A small self-supervised image encoder, trained from scratch.
Model: 12.9M parameters, 32-pixel images, norm groupnorm, activation gelu, widths [128, 224, 384].
Training: soap at rate 0.0027, 11500 steps.
Rows from block 5, named by matrix and row number. Rows with one number belong to one channel. Each number is 128 + 24 x the weight over the matrix's rms, rounded and kept within 0 to 255. All counts start at 0. Numbers have three digits each.
# convs0: first 3x3 conv, stride 2 (model.blocks.5.convs.0.weight, 384x224x3x3), inputs 108-113, a 3x3 kernel for each
# convs1: second 3x3 conv (model.blocks.5.convs.1.weight, 384x384x3x3, transposed), outputs 108-113, a 3x3 kernel for each
convs0.33:104137139118117115152140118144142153127129111104094138126110131119119124138104103157099137108058133114134136100140144120132119144072165141129123157149155162137155
convs1.33:132112100127132116136184127123124136098153137106159168170111076130089154116124143092119098113159134123116133141114131108138124121135126122141158117096146130171107
convs0.34:089138113129111098132088114126113159141151175122147119113147104130114160129142139147148095103124142143140113110125114117122103150110114145123138093137101132134132
convs1.34:131101123127116112131122146141143155141150135159120124134103136120079151147119145141126141122123129104147146152143137124135147118137129127141136127167087101135108
convs0.35:118120143136139139092146153142159126165166117095100123138135149155169132204087115121142142127125126108133102114155103144113098159125137135141136085113102103133116
convs1.35:143108103136148136136107137106157102134131143112085164132130161117152141157093106133093147147100140145120124113130132147155132121159126113154159116130109117131102
convs0.36:145139120139139114165127143165184109136159113104080116166151144137110163113143110126129126119163163131123110124091099127105132150153134110109112128128129107159123
convs1.36:113098141122136147130127120138181128114156103131141099170146163129143158141103121108134152101127129136131119130130146109140109156111130135141114157144121157092107
convs0.37:141103129116123146148121132149115135129112150071098104136134120123104147134097147070133138115150117157143124091163151120113147110136147108123143126106092112136098
convs1.37:117099117130108139097155127130126150124110152117112133159165129139101140122180127135085123145157124105127122132134134124114121123125134114117122152166156113086121
convs0.38:109133154159148123146131070126079063127081098154110206181123154135123089163151112091105148141115091134104123087169130095114119126150064180142143082194115129149136
convs1.38:108123127105101151127139071099152156101112107159128121075171138155138091113131213129127114127166174158155109129123106151134097084132112084099146114126093181133106
convs0.39:142080157119131084110133135118114178092131198102160111066103151102137138152167155120144151122150088133068135108106082141101129152153168185090097120146121102118156
convs1.39:141114140145120141093135155134126153094145106103104107146139138102103148123163152112143148098102206132117140147112124134132140122136142110120096151138133103163104
convs0.40:104109159117162105120075112117151155092142173152155170113085121163094131097111165098144145197156120158131140136142136115095090107089123147072135134116173130141115
convs1.40:194094117092135149123117052106161180132116094152127076124069142121171111157179136077138138117129133125118115127136100129115124124133138132122169117093118109122151
convs0.41:164110132116131171113157110132152154124127093177158038117167106161149141146092164140140141164052164122136162116123145125110094158119144118102104163099189096153136
convs1.41:116130098115122141136123120132094170126110126130151115129140142125160096128128135138160135133155135137181108122110129154133117122137114129129094115157112142108108
convs0.42:133145117099157136102142119110131134124138138183182128138125140108135141122149139114139129175133139139102134110147134126111109146112161111158100123149104127108111
convs1.42:106137127128135145102140126138141146173115118129147136160075149119140127120121109145159138122106141119114153132131113140146127128118136116125131139112148141127166
convs0.43:130135112121112108132119120117104149089138137088170098120074126088156164131169126186091104138127150094102162150073151131172093104122102145183088109154140133092101
convs1.43:103121156147161089138122114145128127149133102112147131111127115065099125155141161093152108120113120153130091121139096124085110145139152135146087151107119133111147
convs0.44:132127128107115109125119169138126151133129176111166141110133124114105135139149158114140130128114080098117133106125147129118110109162160157122122121118066157114149
convs1.44:133122108113149130105111132157153098141141120148147124100149102144161105117152119156146121152170125109136107130112127131085125091117152137128147127131107125135168
convs0.45:106133152146120072159170101063089199118060167169120134153143140132108093121115165113141146163082106126112102119124127084107144133115146121170171147164123106089166
convs1.45:122123116146144133143141129121136117159140135117142102138135126158110127106149126144139166147091110142107124116093127110120147149093193133127087132147144059121098
convs0.46:164098130109142101095149150112106086138111147099088092169096112122163126144155141113126177139124120133082118122137097119137126132074138105133138129121135133149089
convs1.46:148129112106101142126112162133140143133138101083110128148130150101119117125117104183122103156174146137119143125126121097137162107097114123112130146136166133163125
convs0.47:129151118147091155172158161139127139116135147151207180170181148137111113132206120110073112119140123079149102143103127133064137123122126095138160147113191099148112
convs1.47:102179127117122111131116175080120097152199113124098082123154134134075101096138125157139138113152137108120120116129113147119101136134174128154132136141169140070127
convs0.48:129148102115156136127146089104154173116154161096135132140095127126103124121120148116155153148070131113087116131133137131148159118117160134163141138076131135150130
convs1.48:136113139125115128125121109123125151143124112105100099125104138133118131168159107116137147127110155122117147103126120132148122137149141115137139129161146130125131
convs0.49:104127100143140136116112141130086104144080114137132127142094140114125124106136133088129162132096090104172118136130128153133130128117128163087116095154132145126131
convs1.49:142145134132120120128138129093127106146144131148141136121148084119125091100128147135167180121151123114157120133113134143092135131097137164137121135132099124156137
convs0.50:130094134161082135147079164114137171154196185152149135133090093103131150122140140132123171139155073158133189150168129134112165120154190154117065147147145159152138
convs1.50:102103136145084112095100148103137145083107124108113173072146109127120140152130108116127144139114116191082094146125124103121151113145103117079099109098152134101105
convs0.51:132129107083102137099087135108063112113137120158098119133130164110113096143138089086115143107122111128127156155113117139144123128133118128140167144132100137157097
convs1.51:127157149133120149146129125142154161110131116124135106118144141140143128118141110116131130136127115135118121136102107136123164156135115140156174123110138138111092
convs0.52:140124114133123108080157154090113123089124154106097114143131142112121107086115129140124159150156107117160106128127121132144105137146174158137115097135135156087139
convs1.52:121147120123146081132123121131127119125134171100140110084114127128102120163110174125132152143137124137123102117106108128130114138149143102129156171173133114093127
convs0.53:128125145120126135178125152144102110130140172107188151119139154144135133153132127104105129093190134156141132133142150176152085127099157116178105124126115159123148
convs1.53:159146125137134174116110113142113128132124145126161135095152086132120174169109110128134084100115104138130114117134140142136142145089106124100126153127100130126120
convs0.54:133106156092130103109096167094085166139179084132130096133115110148107123124133147158160098152126097147128117096156159114119112146161099135101120114148144131104118
convs1.54:152135143123082105166070161143113106107117143081097134141154107142091084126102165136057112168110122154086092133115113127163125161124101096117165137149142106153118
convs0.55:134144121115134157144129124127150160132138090127123122146166144129139146112132122130110091165147130099116097142126133164134132102138156119170102135095140130081148
convs1.55:110119126132125148107128150151179146109106122140109115118112120084105152127148112131131123135148127109119127121110116154161141122133131133140174128129123072114128
convs0.56:149122143167127120108101154132114111132128115163176102141108111154153121141114142121136142152128119115118126116144135125138114123175126150104108095159110104087154
convs1.56:107121149101098118127138128097117143148086112134118132146127140112143106101131153141128087130125112161144116118156118139153109116153118110111099139118113146111153
convs0.57:159136088132077127109115110147162126108108112138129146090115131155114117120156137129158088134148137142133094153143132153136103088103153135150129142121140143132139
convs1.57:116144122139120072114102140105131099108126129108129155101136117142120160120134116110138155137147086140152122120118126131125113144138186085128090117154118133151138
convs0.58:136130102146166101122147145153121174101139153098168157149121092109124145101130129142151148133160125109150108132124113101129171162080087126151160137095109118123167
convs1.58:101141124157100108109138151134144137125157108116132126166066107106140163124154146142140127135160132118115105108151102115136101128145149120146141163105100142141117
convs0.59:171143104131112137130153096122158138084117145118116136113152117143136107136069104115097104121137112142118090110114115127130126136114118116161100118106124126111153
convs1.59:114116111104121135149127117126118090119076131164175128142113102118125088174126169117109131106128173171099129137127106145116099125124152147149134176164135126146164
convs0.60:111160112118124124114114138107108127111129126166150128090128110113112098151166129158138106166121096114112126127144126095115127129140160124116086105167164084101158
convs1.60:131129137161128168150139125125124132151171134154135125152140144129090115122108151111114125136098115180111157118120127141116158147103118141144160132147106113130127
convs0.61:154117157114117110133125105127142166129116119105070166097091098144090105115175128134125144197096155141145122120128141131110128119114142144102138138136161144137125
convs1.61:137104182099141089150103108134089139124134127066110117114131061152196122140057132080156135121098177160124113157087185106112150147158080090159132107107200128117152
convs0.62:112141110130163120098086158167157133139146090097105098147130148147158184149145119132111100094111077110131156133112132181136123148142130121138114123147090122119147
convs1.62:126135120131142112140118101091101136103125172156136110132139137104103127120113117156115139140108108147124117103133142142144106128119106124107148116145105122138112
convs0.63:169091157095148176155109161112096154144075133152139142153155139097105161101084126115121150145141110170099118117139116127134133139125109159081094134119098116150128
convs1.63:128149107116135117160127135134113115117131125120130160139140164118095133086156120141143129105113131099169170160124110130117096152148122141141131106136100141136128
convs0.64:147122146135104158130091134121193123118116104105148113170113094144105151122118142111094160121168171118141208088138173106141117057103125096123114155101151098164119
convs1.64:125131090163113099126060178091119118099061109131141114112161122106148187115147058158128095143124149162138109136148110149156115131084158131162206098120106143117139
convs0.65:109123170083142110116159087119140136147129145142088098154124137112055073086107052152108107116135163114163113125123121108129098131082170126146204212094114125071130
convs1.65:161147100065131131134146122103132140128133129091119145182128065138160129096118139089111139133142096127151133131142085123101107165129159107083104087176143120101146
convs0.66:150113087150118107134104148160170154175140125124142162098099135113128156123156103107124133111139107119124107153136123142135156118162146126123104102098121133118106
convs1.66:118116116123121133127126118127139131133129155149150126095143117157125120130111143155158138112138163130143150124126121159158125152141122104138137136118111170143111
convs0.67:141146093106161128143126176116136145105138137128129063146130140157137109149099130133128160153087100087147143134145154133150091130125123106134166170127117156154102
convs1.67:145110130143128147115149136094075136148141151146139115137160109119117115103121167111148108121162139123132160127136153119125137136144120127115081119132139116140106
convs0.68:091160155166126196142176052171164150100156146097193137076122138153144128133100102127103133124158166133064142115105097130138108151099064148123076139168171113125125
convs1.68:137110093088128154136113104145123152174091115089104127065178125164122125129143106119140100148166157100114110133107134141174122118131149162102133141152104165120163
convs0.69:130156105126121158120202099106122160133142101147120172117141176130099115137136104120077131151129161122110132135151085153120180123128079087128135145110095127111148
convs1.69:156119132119156113091102193130173157103154127144143141129072138086147128160126125150112119150142139117152122146139091146108091107142168157158193117174129160124144
convs0.70:077167124146115124108137145109101138124093073062143139105128124137119115160114190105147139104124140133140118142138126128082146121145092127121129137153099155101152
convs1.70:104140182146114121149111138134151091149139158153153155068142112148150160157084153119108088158109125105097094143116145143131110145115136136116125141131145096124151
convs0.71:145120165113167069097162154101113135120104141107108137105126106128136168180100106127107112121126140096141125098119131126159105174139165158108135128125131116136103
convs1.71:149147126137125068109165093109135056126153133098115159177163146139095120126122143111112154103097147152158134127126116103163121149145099064141124154157134087138123
convs0.72:147123135114145146114104133151139119110135102137125145126139146138110157126120125114131144153118130143112104131106151141138125133143139114118177145127125111103082
convs1.72:160131122143143144122158097167181164124136126151121102127122110164134127163131117112121131151154095121119131153157132136155117119124126120184162117111138156110092
convs0.73:123160090111162171120144124101139106107117168098142141149143127151131126141137149129140098127096137136107153120092128127123156123118125122135095131170135167133184
convs1.73:109123136145185132159129155136084142115118105151118093124168150121105149107092138121080147157155141130125157107128120138136148152133151154110105095113140131134083
convs0.74:127130136152129151181102103158138105121101103139142125153122128142129107119137083105106139081143129129097098113133127138119114162161167141146101080099134088123140
convs1.74:128147120123134153134134122098140140129128134154149136100152125150122131117145150102134117115110094139129147123155136148143110148162088127082120119126107136152165
convs0.75:136127126111104159128125114148185116143164108137092067137129143118101120123126084156136097131141128109165121132129155133150110116104137122148087074070149117153083
convs1.75:121141135119126144140145142121143092135159161104118115121123134082147146145116130135157120109131120097158143122118125142106139108105143147115130097154111163132114
convs0.76:131130168145124146183175120181131146129122143105071114104126102149147153148154150135084107099142160122121094111134103151151151127108081160091134134148153152194061
convs1.76:137114115159162146131148164088149143086139137084117108042115180116167077177178136119138151079129098125118109134131126133109139100109140073141094127136163139110072
convs0.77:142139096094114107183140136105121142096159147160144142151125106142122132127111104102104178113124155116115163143162145117112153122112137127155094129123155156119132
convs1.77:156104130144137113147114114118142139138141155113141179123102124153114125150084113122103174141120164096116117141152114123142130140128129132112139152156147132124108
convs0.78:151164085168089085144120146141155111111136174082143146153154145109095114112066116088123155138132103128117109129149115111157129121155196095107149143146092095129169
convs1.78:140099060097188108104112201139151122076132137114080120144078124141173119207133096167103133121142144096153097122099089134086151106174148118155098118167164095114124
convs0.79:077163167121119153129153130082111126112161088151183181166169143095102096079119085111169153158117170077149159121129139118151105137119131171153126099123173159118114
convs1.79:127158130129111155125122139116090133134109131149124112079121113153125086111119111150126136107090147115088122133118113149161152163141145098069134065149149144131122
convs0.80:147096139119134155144118094132175112107162148118142114140117108118126118128108136133145126145100119124168140137142103134120129121102114105116135145114147128161134
convs1.80:129156138164116129129141124104111086136143139150160169163180155121122114130096148126118148128150146083127138111137150116136139109162110147128150139101126168127133
convs0.81:169123117095151117178140124116149133134118116165132116107130118111133161113150172129123160119121159141147127119117141118061145143135114117171149166103041092112133
convs1.81:165162112134122075131121118143170126132124119121114134189141130074157120133145129088124114137113138137128122119127138135127122128148128105073126105137107119131134
convs0.82:126143143131104136111093139146144116143124093154153135110102127115124122122130110136147170154135098131118160143121137121119153120171129126128109077168163117113135
convs1.82:151127111144146123114142118159125143124130147107156134165080078151151151101150120134129116112148138135148120095135139115157156141152122122101147163119122131138134
convs0.83:140128092152120126137094193111052103161126102190127117133076097116141084120094112151135111119127066139086163146146141138084112139113166134133143127138053131124168
convs1.83:137148193101068147142122112086072074130126122166185132116143102125143067135105167118094128137157129093152185130094130108104153125137154106089121096164132130143120
convs0.84:103117131130109114153109089124078121082072069113112077143163150144084101148055091116147099121177133099104099149154064147161109135096161149132095114144156149107150
convs1.84:120091149173110097080156123154146142121142134141099097125155122183102088165088147109136162121106133193084108128121135090116103113181176126141080166155104103118110
convs0.85:119174134138133127151127091110118136063120098149150117168144119134099106122127150133173138161125127122105122135099140136124171130120138136115120159161101097114135
convs1.85:113160156141159108129142104146123121113086136146106124137162140110150122136111107133156159134123106171136148123132129136137145134136114123149133109115133085104122
convs0.86:132129165141149088167146087118154117148142120109126158125067117116124129138163107132142136107084160158118167115131126114123178162113119133112155131119107118175103
convs1.86:131133142128122120128126129131140124152161138131123106117124119132142138106109139152132130141148100116103120124140153117115154149142128095092110117113065120152135
convs0.87:172107132127142146119121142091114069128097153120130098173123149130117145143174117119147148149083090159166126157158115144091137121148093131178142116140126153175125
convs1.87:100121122135111130117152119136105117127158171121155173050096127126133121097154117096121104125102121148202102124078145129142151131100168137160092101131138074104143
convs0.88:137139128139082152139116121102127101114099099141148107107126146105114113099143090151116149126139090124112132133109123131127112143151116110166096137160100151141112
convs1.88:098146155165106094114129141152112111101149146121112173124130144100122163139126115111105135127116123141091090138127085162145121098119142084088087121161120104132144
convs0.89:139126049144167154131099105135181157072169189117161163143152174144149123121094161159091117147146114136127172155076145138105121152096135133129171133078125131139141
convs1.89:110151150149119136101118134177187117084177160139106132107164123110052107105122152103138138131124119113116113132099158131103117067122136112062143144154086136116101
convs0.90:140108127115172117127108136192118159102139159131135171118079123134164102087131149125116119132152145114098180094111148155127159123094138153135141143139117118110117
convs1.90:110133116147082122121133149120138136086129135147101119121127116148129089089135191138126073141105110148111113135111108158087131158114126139105128108101116176122163
convs0.91:135129152103128139158132051108152103181094156134087150168099099128135125105125121125139135099147143149137136123131126156137111149076195143143094109147149060107189
convs1.91:142131128111139116126111108114103131077142141127103156147136136099127119123087170144142146124124116122145153120130153149176131134124081098137098132113112127114125
convs0.92:114132144128114144150145124098136141127126126157099166151120169090105175097085132100132182167123112132083087136131132114121140157123136119097118153143107132159131
convs1.92:142114143084139150149137145079112135143134134148148141109105129167154152132133109119139132116124158131131133117118114127125086099134125102150100168171153105161130
convs0.93:121155185167140071110121150190215184165149146106091114095097112100182180134155161131119127110100094100123152131137119144103122145150124122114134114156120127136174
convs1.93:120130130139131141134137141131131101100102131103102142149114131113109148139124125149111145176089116125117142122127143103132105156113102160160118129179130134117144
convs0.94:134141144103133115122130136145089098119104131107150159100144155126102100125110084091130070115147131147122141126145126134160116150125141119112114139180128138120129
convs1.94:124164114111126115157138112130110136102098141106110107110113113168163164105139139141121143131123143129103096123132120135116123132122115124141117139107120124161088
convs0.95:116138128124135125148079153117123121148116079159089102120108110100141130174154105119104145130125142161150108127154120091120137159114148109112121140154094096118132
convs1.95:159142107155130148100102155121141123117111123161148125121111100132170146122126136113113118131149113119117093129136139141132140137137112147095090102121112123137119
convs0.96:133108158139089135149186065110149150119116137119103148122146130114093104125175117106119141148119107076155119156093126140149108137128136109131129099105182139130076
convs1.96:151146133088115118151116121161159147109129124095096082148135189187093113095133109142139110101117127114086129139114134086117144127117138118150173148092128096118101
convs0.97:088103164131128137146179129164171118163112114154100107110137153153132135120158126120121147127128129108179090121130135138143117115124135111153133077094110114155107
convs1.97:130123154117117124122139140115136118093107157132115130158141156086101133129125138107118132152151118128103133127121131142132142124114128136138164093129121123119150
convs0.98:145169136115157149063107131088140158123071030140130062102072147130129128132122091124140128125099094086168126157118116125130128117101083119125083149137109156190142
convs1.98:134106148101092103136101108205136126130106109119127122160122085107116147158136144104128140136142129126153118124092129158133087145110120100129123135132147100118171
convs0.99:132133171131129129113106123151126091148139149113110123135150119127129127132100128115116124148100154166137105141154106117151127131106141121088113152128159139153099
convs1.99:115132139114158138162115140115124091149107127135147146115118149126124113126113155152146137109119129114147122134163133139124135121139102142160134114128099138146143
convs0.100:112141117101091148164114130099094106141097133120135100142113124135104087157155075099138161126110167133143140126147121116164131148091100118145117130052127105176132
convs1.100:127144137139141129077089146106146135085107147142097139103118117103136124139125125109138120124126111113096092141115115146130162129116098105112121130115131129157166
convs0.101:116164113134115139154118096120171141136137148157120088114112082095112140131121141155178094146114107110126173118136141101133130125098145111148154151155129082071091
convs1.101:137172098134121149140114139155163122166121126119140115102160123124138131101119131131156131140166103118137109114125113143143154111128119152100107126123107121110098
convs0.102:115152116162135131129151118113129135114146172106140151116147096138136082154139117122136141120113136088112121123121139149117140125140114140142106139101122093109101
convs1.102:158138114137133156136107122108127109105116117185135128150102144158131152101113118164117127162128109136108140121119134127126108143140124132149102148152134133144157
convs0.103:152129150132146181085158126167137152146132108117109129095103134157157155163133100132115101140151084131155135115119122152123159137173136109090112112157141155133142
convs1.103:144104154144089122147135111127154107141136149143123136164107077093143170165112123099137118150109149163090083122144143100097065119122161141126124125107123129159103
convs0.104:146132121141082121114171078179148107211177085187084026110097085182184151125196129160159074096120178111143174124111114170118108093175115157115103132098106137149109
convs1.104:167101145151071076102138131101156180152138130126136175138165099104120128108080146151151169151141104141109078125127135109101117138134086121152104130139149155105140
convs0.105:117146139106118138127147104158151132129172128107179128174141097115142159143153077166091111103099121151143103108174099101086115175109107101120118133117139115094111
convs1.105:112123109177135117102095127127152106138110124125097082149140118123104134095120157105169114082156132170151117141170124137132093131100140143130125114137085082177184
convs0.106:087129167150147111138178125155156133134133107093083061099109131135170139176126095138129170124162096102128102124135146123134146128122178100124098145117097116100094
convs1.106:123109147074100132150138133130096108181154094096121126130121127144086148111160117114111131130144161157141111110103146095127150150147102136149130126146141100128114
convs0.107:114121154141107143128150167114129129155136090187176107117128111121095118148130125124116085139137119161138105147100119110118161134095100118118142117116125122113137
convs1.107:111113138107141140149119102172124169144170147096112138115104124156147128118092123133113127113161122122152113110107135134142100099136139106095148142154138126151125
convs0.108:092133137135146127123131112105129125082084147105090123151149122091101144125077127132068120125089141132125154120117067140119082129108152089164116130150138126128076
convs1.108:178116140111089175098117114111186148134171127140102154139137127120090153103147118126141129122117167117126138115108115118120121122092149123091106096151105099103142
convs0.109:170141118115146122135106119121128154157136091135148094131129155109138146123115103136130142108107117134140131110115157119152128132159136149122117142118088104133168
convs1.109:128138147103121131128110115138131116142136139146109123143120142136121143117125126160146103093120100138107112128123127119114133154161106102123161118165145128131097
convs0.110:139129109126099152120125129116160148138131092135141126147125107103053120131142165140119094130144110108156119125148137128101115082085116097112117138157118136140142
convs1.110:114127141165134142113125124115151139146165132101122101146115124162135095158127141139114119119146149128129155163122113137131143135104117105113111122138146170155103
convs0.111:117139110141138087134139142163113124159109080109171120132099127168145115153124131136150118132109134135140144103117130104143094113127103158148088071120143116154127
convs1.111:114146121148148165117126149144108113141136118144117127142160076114101137179112130123094159130120138148126143118118112138126143100146132125148144165130140133108124
convs0.112:154122138192118111104126131123121133171179126139112088140135131139103139116115118119144131127127135108146150150121103108114149141110126133114129092111122101124117
convs1.112:142138139117111109109138125145135123091092136091101128151151127090128060115159137132139104132157127088136129113122155119128142116124158131107090149145128137152107
convs0.113:128133094126124148116114130112128161113106154129111146158125106147137123150074100095136140136161137099113165131123123114135127167177138147141070105172129143053119
convs1.113:141132166117133116148148125155192156124126134097126139107094138129119110127152108138159127114143122147118103137128114116117126133132114146113119144130133120159132
convs0.114:137115117116133115131139118093132159115124104124115127112154143158154148094143119103134131107141066158114168114110130116158076113131182167102074069123131159107132
convs1.114:116144149113104124126093157112094136124116115139143115093145094172162138103079128149097077142125138102132144146122129117115115125139119118102099140173147073131084
convs0.115:121106154085143167144114098108093140134108114168094125126129124111129091133133099153137094091129137107150144119110127117146111134134160073149123150152134112072151
convs1.115:115122135128114111138118130118150123111140125120132162116116113117169127109108116136121088119138126116126112132146104097154127140145120154136101122116113175121158
convs0.116:134113124144131114118127122108122125122156129149119110116069124126143130120103099123152151131143101114106139127123122126138107140135127136107128066168089146097091
convs1.116:119116133126131131154122144157152128144152148106104147136128139112102131147129147125171133123139138124134116129126138135123144127135126073104140148131110125164154
convs0.117:121131135108119112112113151084122145143096094101133162117111124127117126138094113126124115100131079116177107159150097117128116122163134086133177135118163130131113
convs1.117:133140178121113148127100116114097159071132109083158098113111111168140099150092158090124124159098104162119093118118127130121158133143121110116125101117134100123155
convs0.118:089161130152105126089123142145122056090078134074104125164156090187103110096062117070142183058107112167173060113133155140148110121125118122140102160159191134100139
convs1.118:151121162109131137164119125134152187177109121204144108091147098142181152159131093125156093105158154153097146125124113123096133139152168109157151137141117137155115
convs0.119:133091129135094145150124093222096123160143081170151118162122094189092179154076096182128107105152093101147158100144087123102186188126139148169083113125122161135121
convs1.119:123082133110134096152175118155127144177098113103168130110132103092141184140130142089135143120152096161172088127123112100163136120107111124095100160158112061116169
convs0.120:138101186133111067100150130140140105092150129118074153147157154117116102138111092075121133128101169136138093101122147155098152142157107128125098172104110131144158
convs1.120:167138132105094134146144105108164100093128113114150111138127149118178102118126091121133086107120119100091129143112142137098155119120105111125153139170164115127166
convs0.121:089199089084138125129137146089095112117093116108113136135152144166086133143078059105137125095118164122091123105142178144145137149147145117164116149108088098127154
convs1.121:134121138132113157177124128140146145127112165154130120147143113127105156104110138132118116175136166134107148127127150120145112142122114140156132113137161171148121
convs0.122:136085125156144081170102133099122120134163149123135102124125105120109105108110104067146155136104064164105115088161138102131105127102139175145153081125160133151070
convs1.122:104125129117140138108144113130119118127134105099108110128139130153095120076123142127119136105124126128161165114127151119142116118121168138126115127143124105093169
convs0.123:125149104114169106114066162104121096083120123072134129159146095086108131160078154123104107090176143175136146133127108191117110107106144139123103120134074154177155
convs1.123:165098111088088168092171093121132155143102118110168122138155135130091062094154086130192069120138138133125116096057184121111127161163112108151131116131113095120074
convs0.124:113144129118156103130157148132128161090155168152185145107097107141123169108117139129141129103112116134106118130128118136134161117139159162121127117147130126143163
convs1.124:132133110119174141144115133172103159127135142126094131131171124136161138119104094159128136133158107125142122110128151114118144123157139173122155101135138147146115
convs0.125:171102127112088214140131129123123094114079074117113097137143132137138121120147128133092137149132149126164130121163163133108105177139085128096117125155119087146125
convs1.125:124146142141115147106121134135141146161134087168142138148124141127116133103158151109123149134129120114133127128139106128150091157134129134108115139173144123122123
convs0.126:127145136087157122140205116118126126134178142148114057090173116127138142119174156133134140112121184111171133129088139154106178162118130152123180125131165139131082
convs1.126:150123148139085114125167136145118149154145152085073138120166163142071101101142169123127163127114149113095106138116111147124103142110155126135137133155085073124123
convs0.127:090087128131130179106129093149126053131114122085134105131086127154145118135109135128156170153148139109133113116117109123126088122140129150157118126089135124160169
convs1.127:100118154149088120136116158153105151151102121132117106136112130125139074152088135122152127164131169121144151137100122136107139104145145106097129130136154130084149
convs0.128:155158071159119111143103119142177142128117131111115126150105117129135164136156154135121114132122100134167176100153149130107110116104137120100120074133133164159129
convs1.128:129119146167160124115139134125130100098166127134139103089136146170099123100139154126130090094099119147136141137127132120118126129135124109136148148146096140116107
convs0.129:109131150125172189140161083110192094157120137115112079143154175070149123104115135083096116105126172153136210113080131100141095133153100150113116112081190111133132
convs1.129:086129164139128127098128154137165105138134134128125113174153140088138150170143131134150149124120164180129087111132106096112119133112126132167109135095149170088115
convs0.130:133095171130182118128112107134124097138095105123091121149102100119146120129131120144131137162131095156110142146144121119144125125139094127098128116124120129175103
convs1.130:101123151143127145140147125142125088123124096141128110111094126134119117145165131166131101111104075120075123127104157128125156135141117111186128146156131145122135
convs0.131:121100191167125114146108170149161079090157136085096125134136088117118143072151098160164184114076086149160168116122138125114097157100120126110106111157151110143094
convs1.131:105124144072164123192119158099099134144109142111123145127129112123129105172098154132114151115120152147127114101128161126111125115138112149121072096132135114120115
convs0.132:148146140133129140125158143128123142133114127146172154135134128117159140118138125131131117135136142152120132121104123128153109134122136114109091131099108073130112
convs1.132:113142127132159130137124118103160148096132134094146095142141163105115100147122148145131136100109103133089107118154148141136118121116105118151163151169116099122117
convs0.133:143116119130134097114146094142178127116174164153153135125142108118147132117136171153116157102115141127097131097157128139113125127077151141124100135143163139141089
convs1.133:158112085127129142141144140149140135116135113125152106102106150094139171168130098143101096153116142139127118111118113161138138135102124123125151142126149117123133
convs0.134:102135101122131140153128134154134105149147091143142134175144127114197111121148121131091123153139136152173090119115138126058124163144136105154153105118117166103104
convs1.134:147135142145119117141145134133124144150149144124109137098145127107164134153139080132097118098105091100086096133133138149127127126131102155157117110148152112123089
convs0.135:149119111193109127145198137107123097138170066143129137125171142098138136154128055159163130127185111124101121119139146130097120127101103109128104159115096141140126
convs1.135:093128140163097117136115147110104110119102132163100136163115119136115127159107124122125125152104136151126154113089130127165146158133104178131123139099093123160148
convs0.136:156163148153110162129148147147125174150102160109168063148095112122140147122066116122127092097160098099096165110132177120117092108068113151127147137164135118145131
convs1.136:142121119131141115112134109160125114130161158121069103137222143127118119072104170146142153135107108145097079106137123111108110180077140099156163147138137113079115
convs0.137:082140123106098134095128159091153116143099103175119114137109100145114159168130079151146132105108166142176107150105116141120120108164120169158105141089093136153195
convs1.137:141123130133131102125106143135090135107117113145131128110151146171137098127146089158158132144127116055098128150124131103105086118136116155152155122139146109103114
convs0.138:147095129108119154135126156122099142126140089124138152124118143127137121116150118160115139116125171086124100101141152116114142150109093170108110143100109086169109
convs1.138:092125144132143165110136178110148088164125121151150194080090156160151099120183116119124120139158160108128196124153123119073155137136145148104105114130128170100128
convs0.139:118144124125125139155163130121119147098118111126136171109125122118092115099116093155138166102078155128142084141112119113108109094114120157116124083125110167083111
convs1.139:137140172138122116108140120112123124113131153121121118136101144122138142156136153146137128168160160121116115152110123140108133136115142111116105139160156128117111
convs0.140:072084156151111166136140118166143142123118091215156114092123089138117157164215065134134117130105093155177148129087149143136101145102142146116168140101090130137159
convs1.140:091162152145120092126101149129157096157141150164148131165081161145096133132111106129123031156160117110112130171077154141109124111142066102129161076150141110135104
convs0.141:126119172066130169163112065110124148140110092127126082116137082129177116123120082123145120098134147114135111140033156108160094168179137175109079180124150072086156
convs1.141:062134149141170135132124160119178138145126120103087095124121128123184087164107142085182133130099127103143156133170088167055131114157142194122152123093102218119122
convs0.142:134106121146095126134122178149123155117159150123208157148144133093147154089133152139080099115165153148094157144124124089121122065187146121137138130156123140135165
convs1.142:128122133129154117114118144145120128105133135099115099141134127126114137178136119118119124126149150120102104096130126098124153110114136171130142110185180122116095
convs0.143:136130126112161121131152101131116170089108123101139092146144209124119147112089113136158131125105130149138139085145128178149142153131128117140114106151079123139141
convs1.143:120141136113078148128159165173070111122130161101137091149114159139137114117131087161129137105128132115095183118116156102139132139131098162153211086100109125135132
convs0.144:139141117131124098135112126168107109094096126121110083122137125140148115140151108170116140128103085139150088111133115161148139129133149147088170134158110105146135
convs1.144:106150158120122107131070154173125169063141135098139080085137138141060130123083189115131121128125143121158117110118094160144142086138127093134148145097127097115148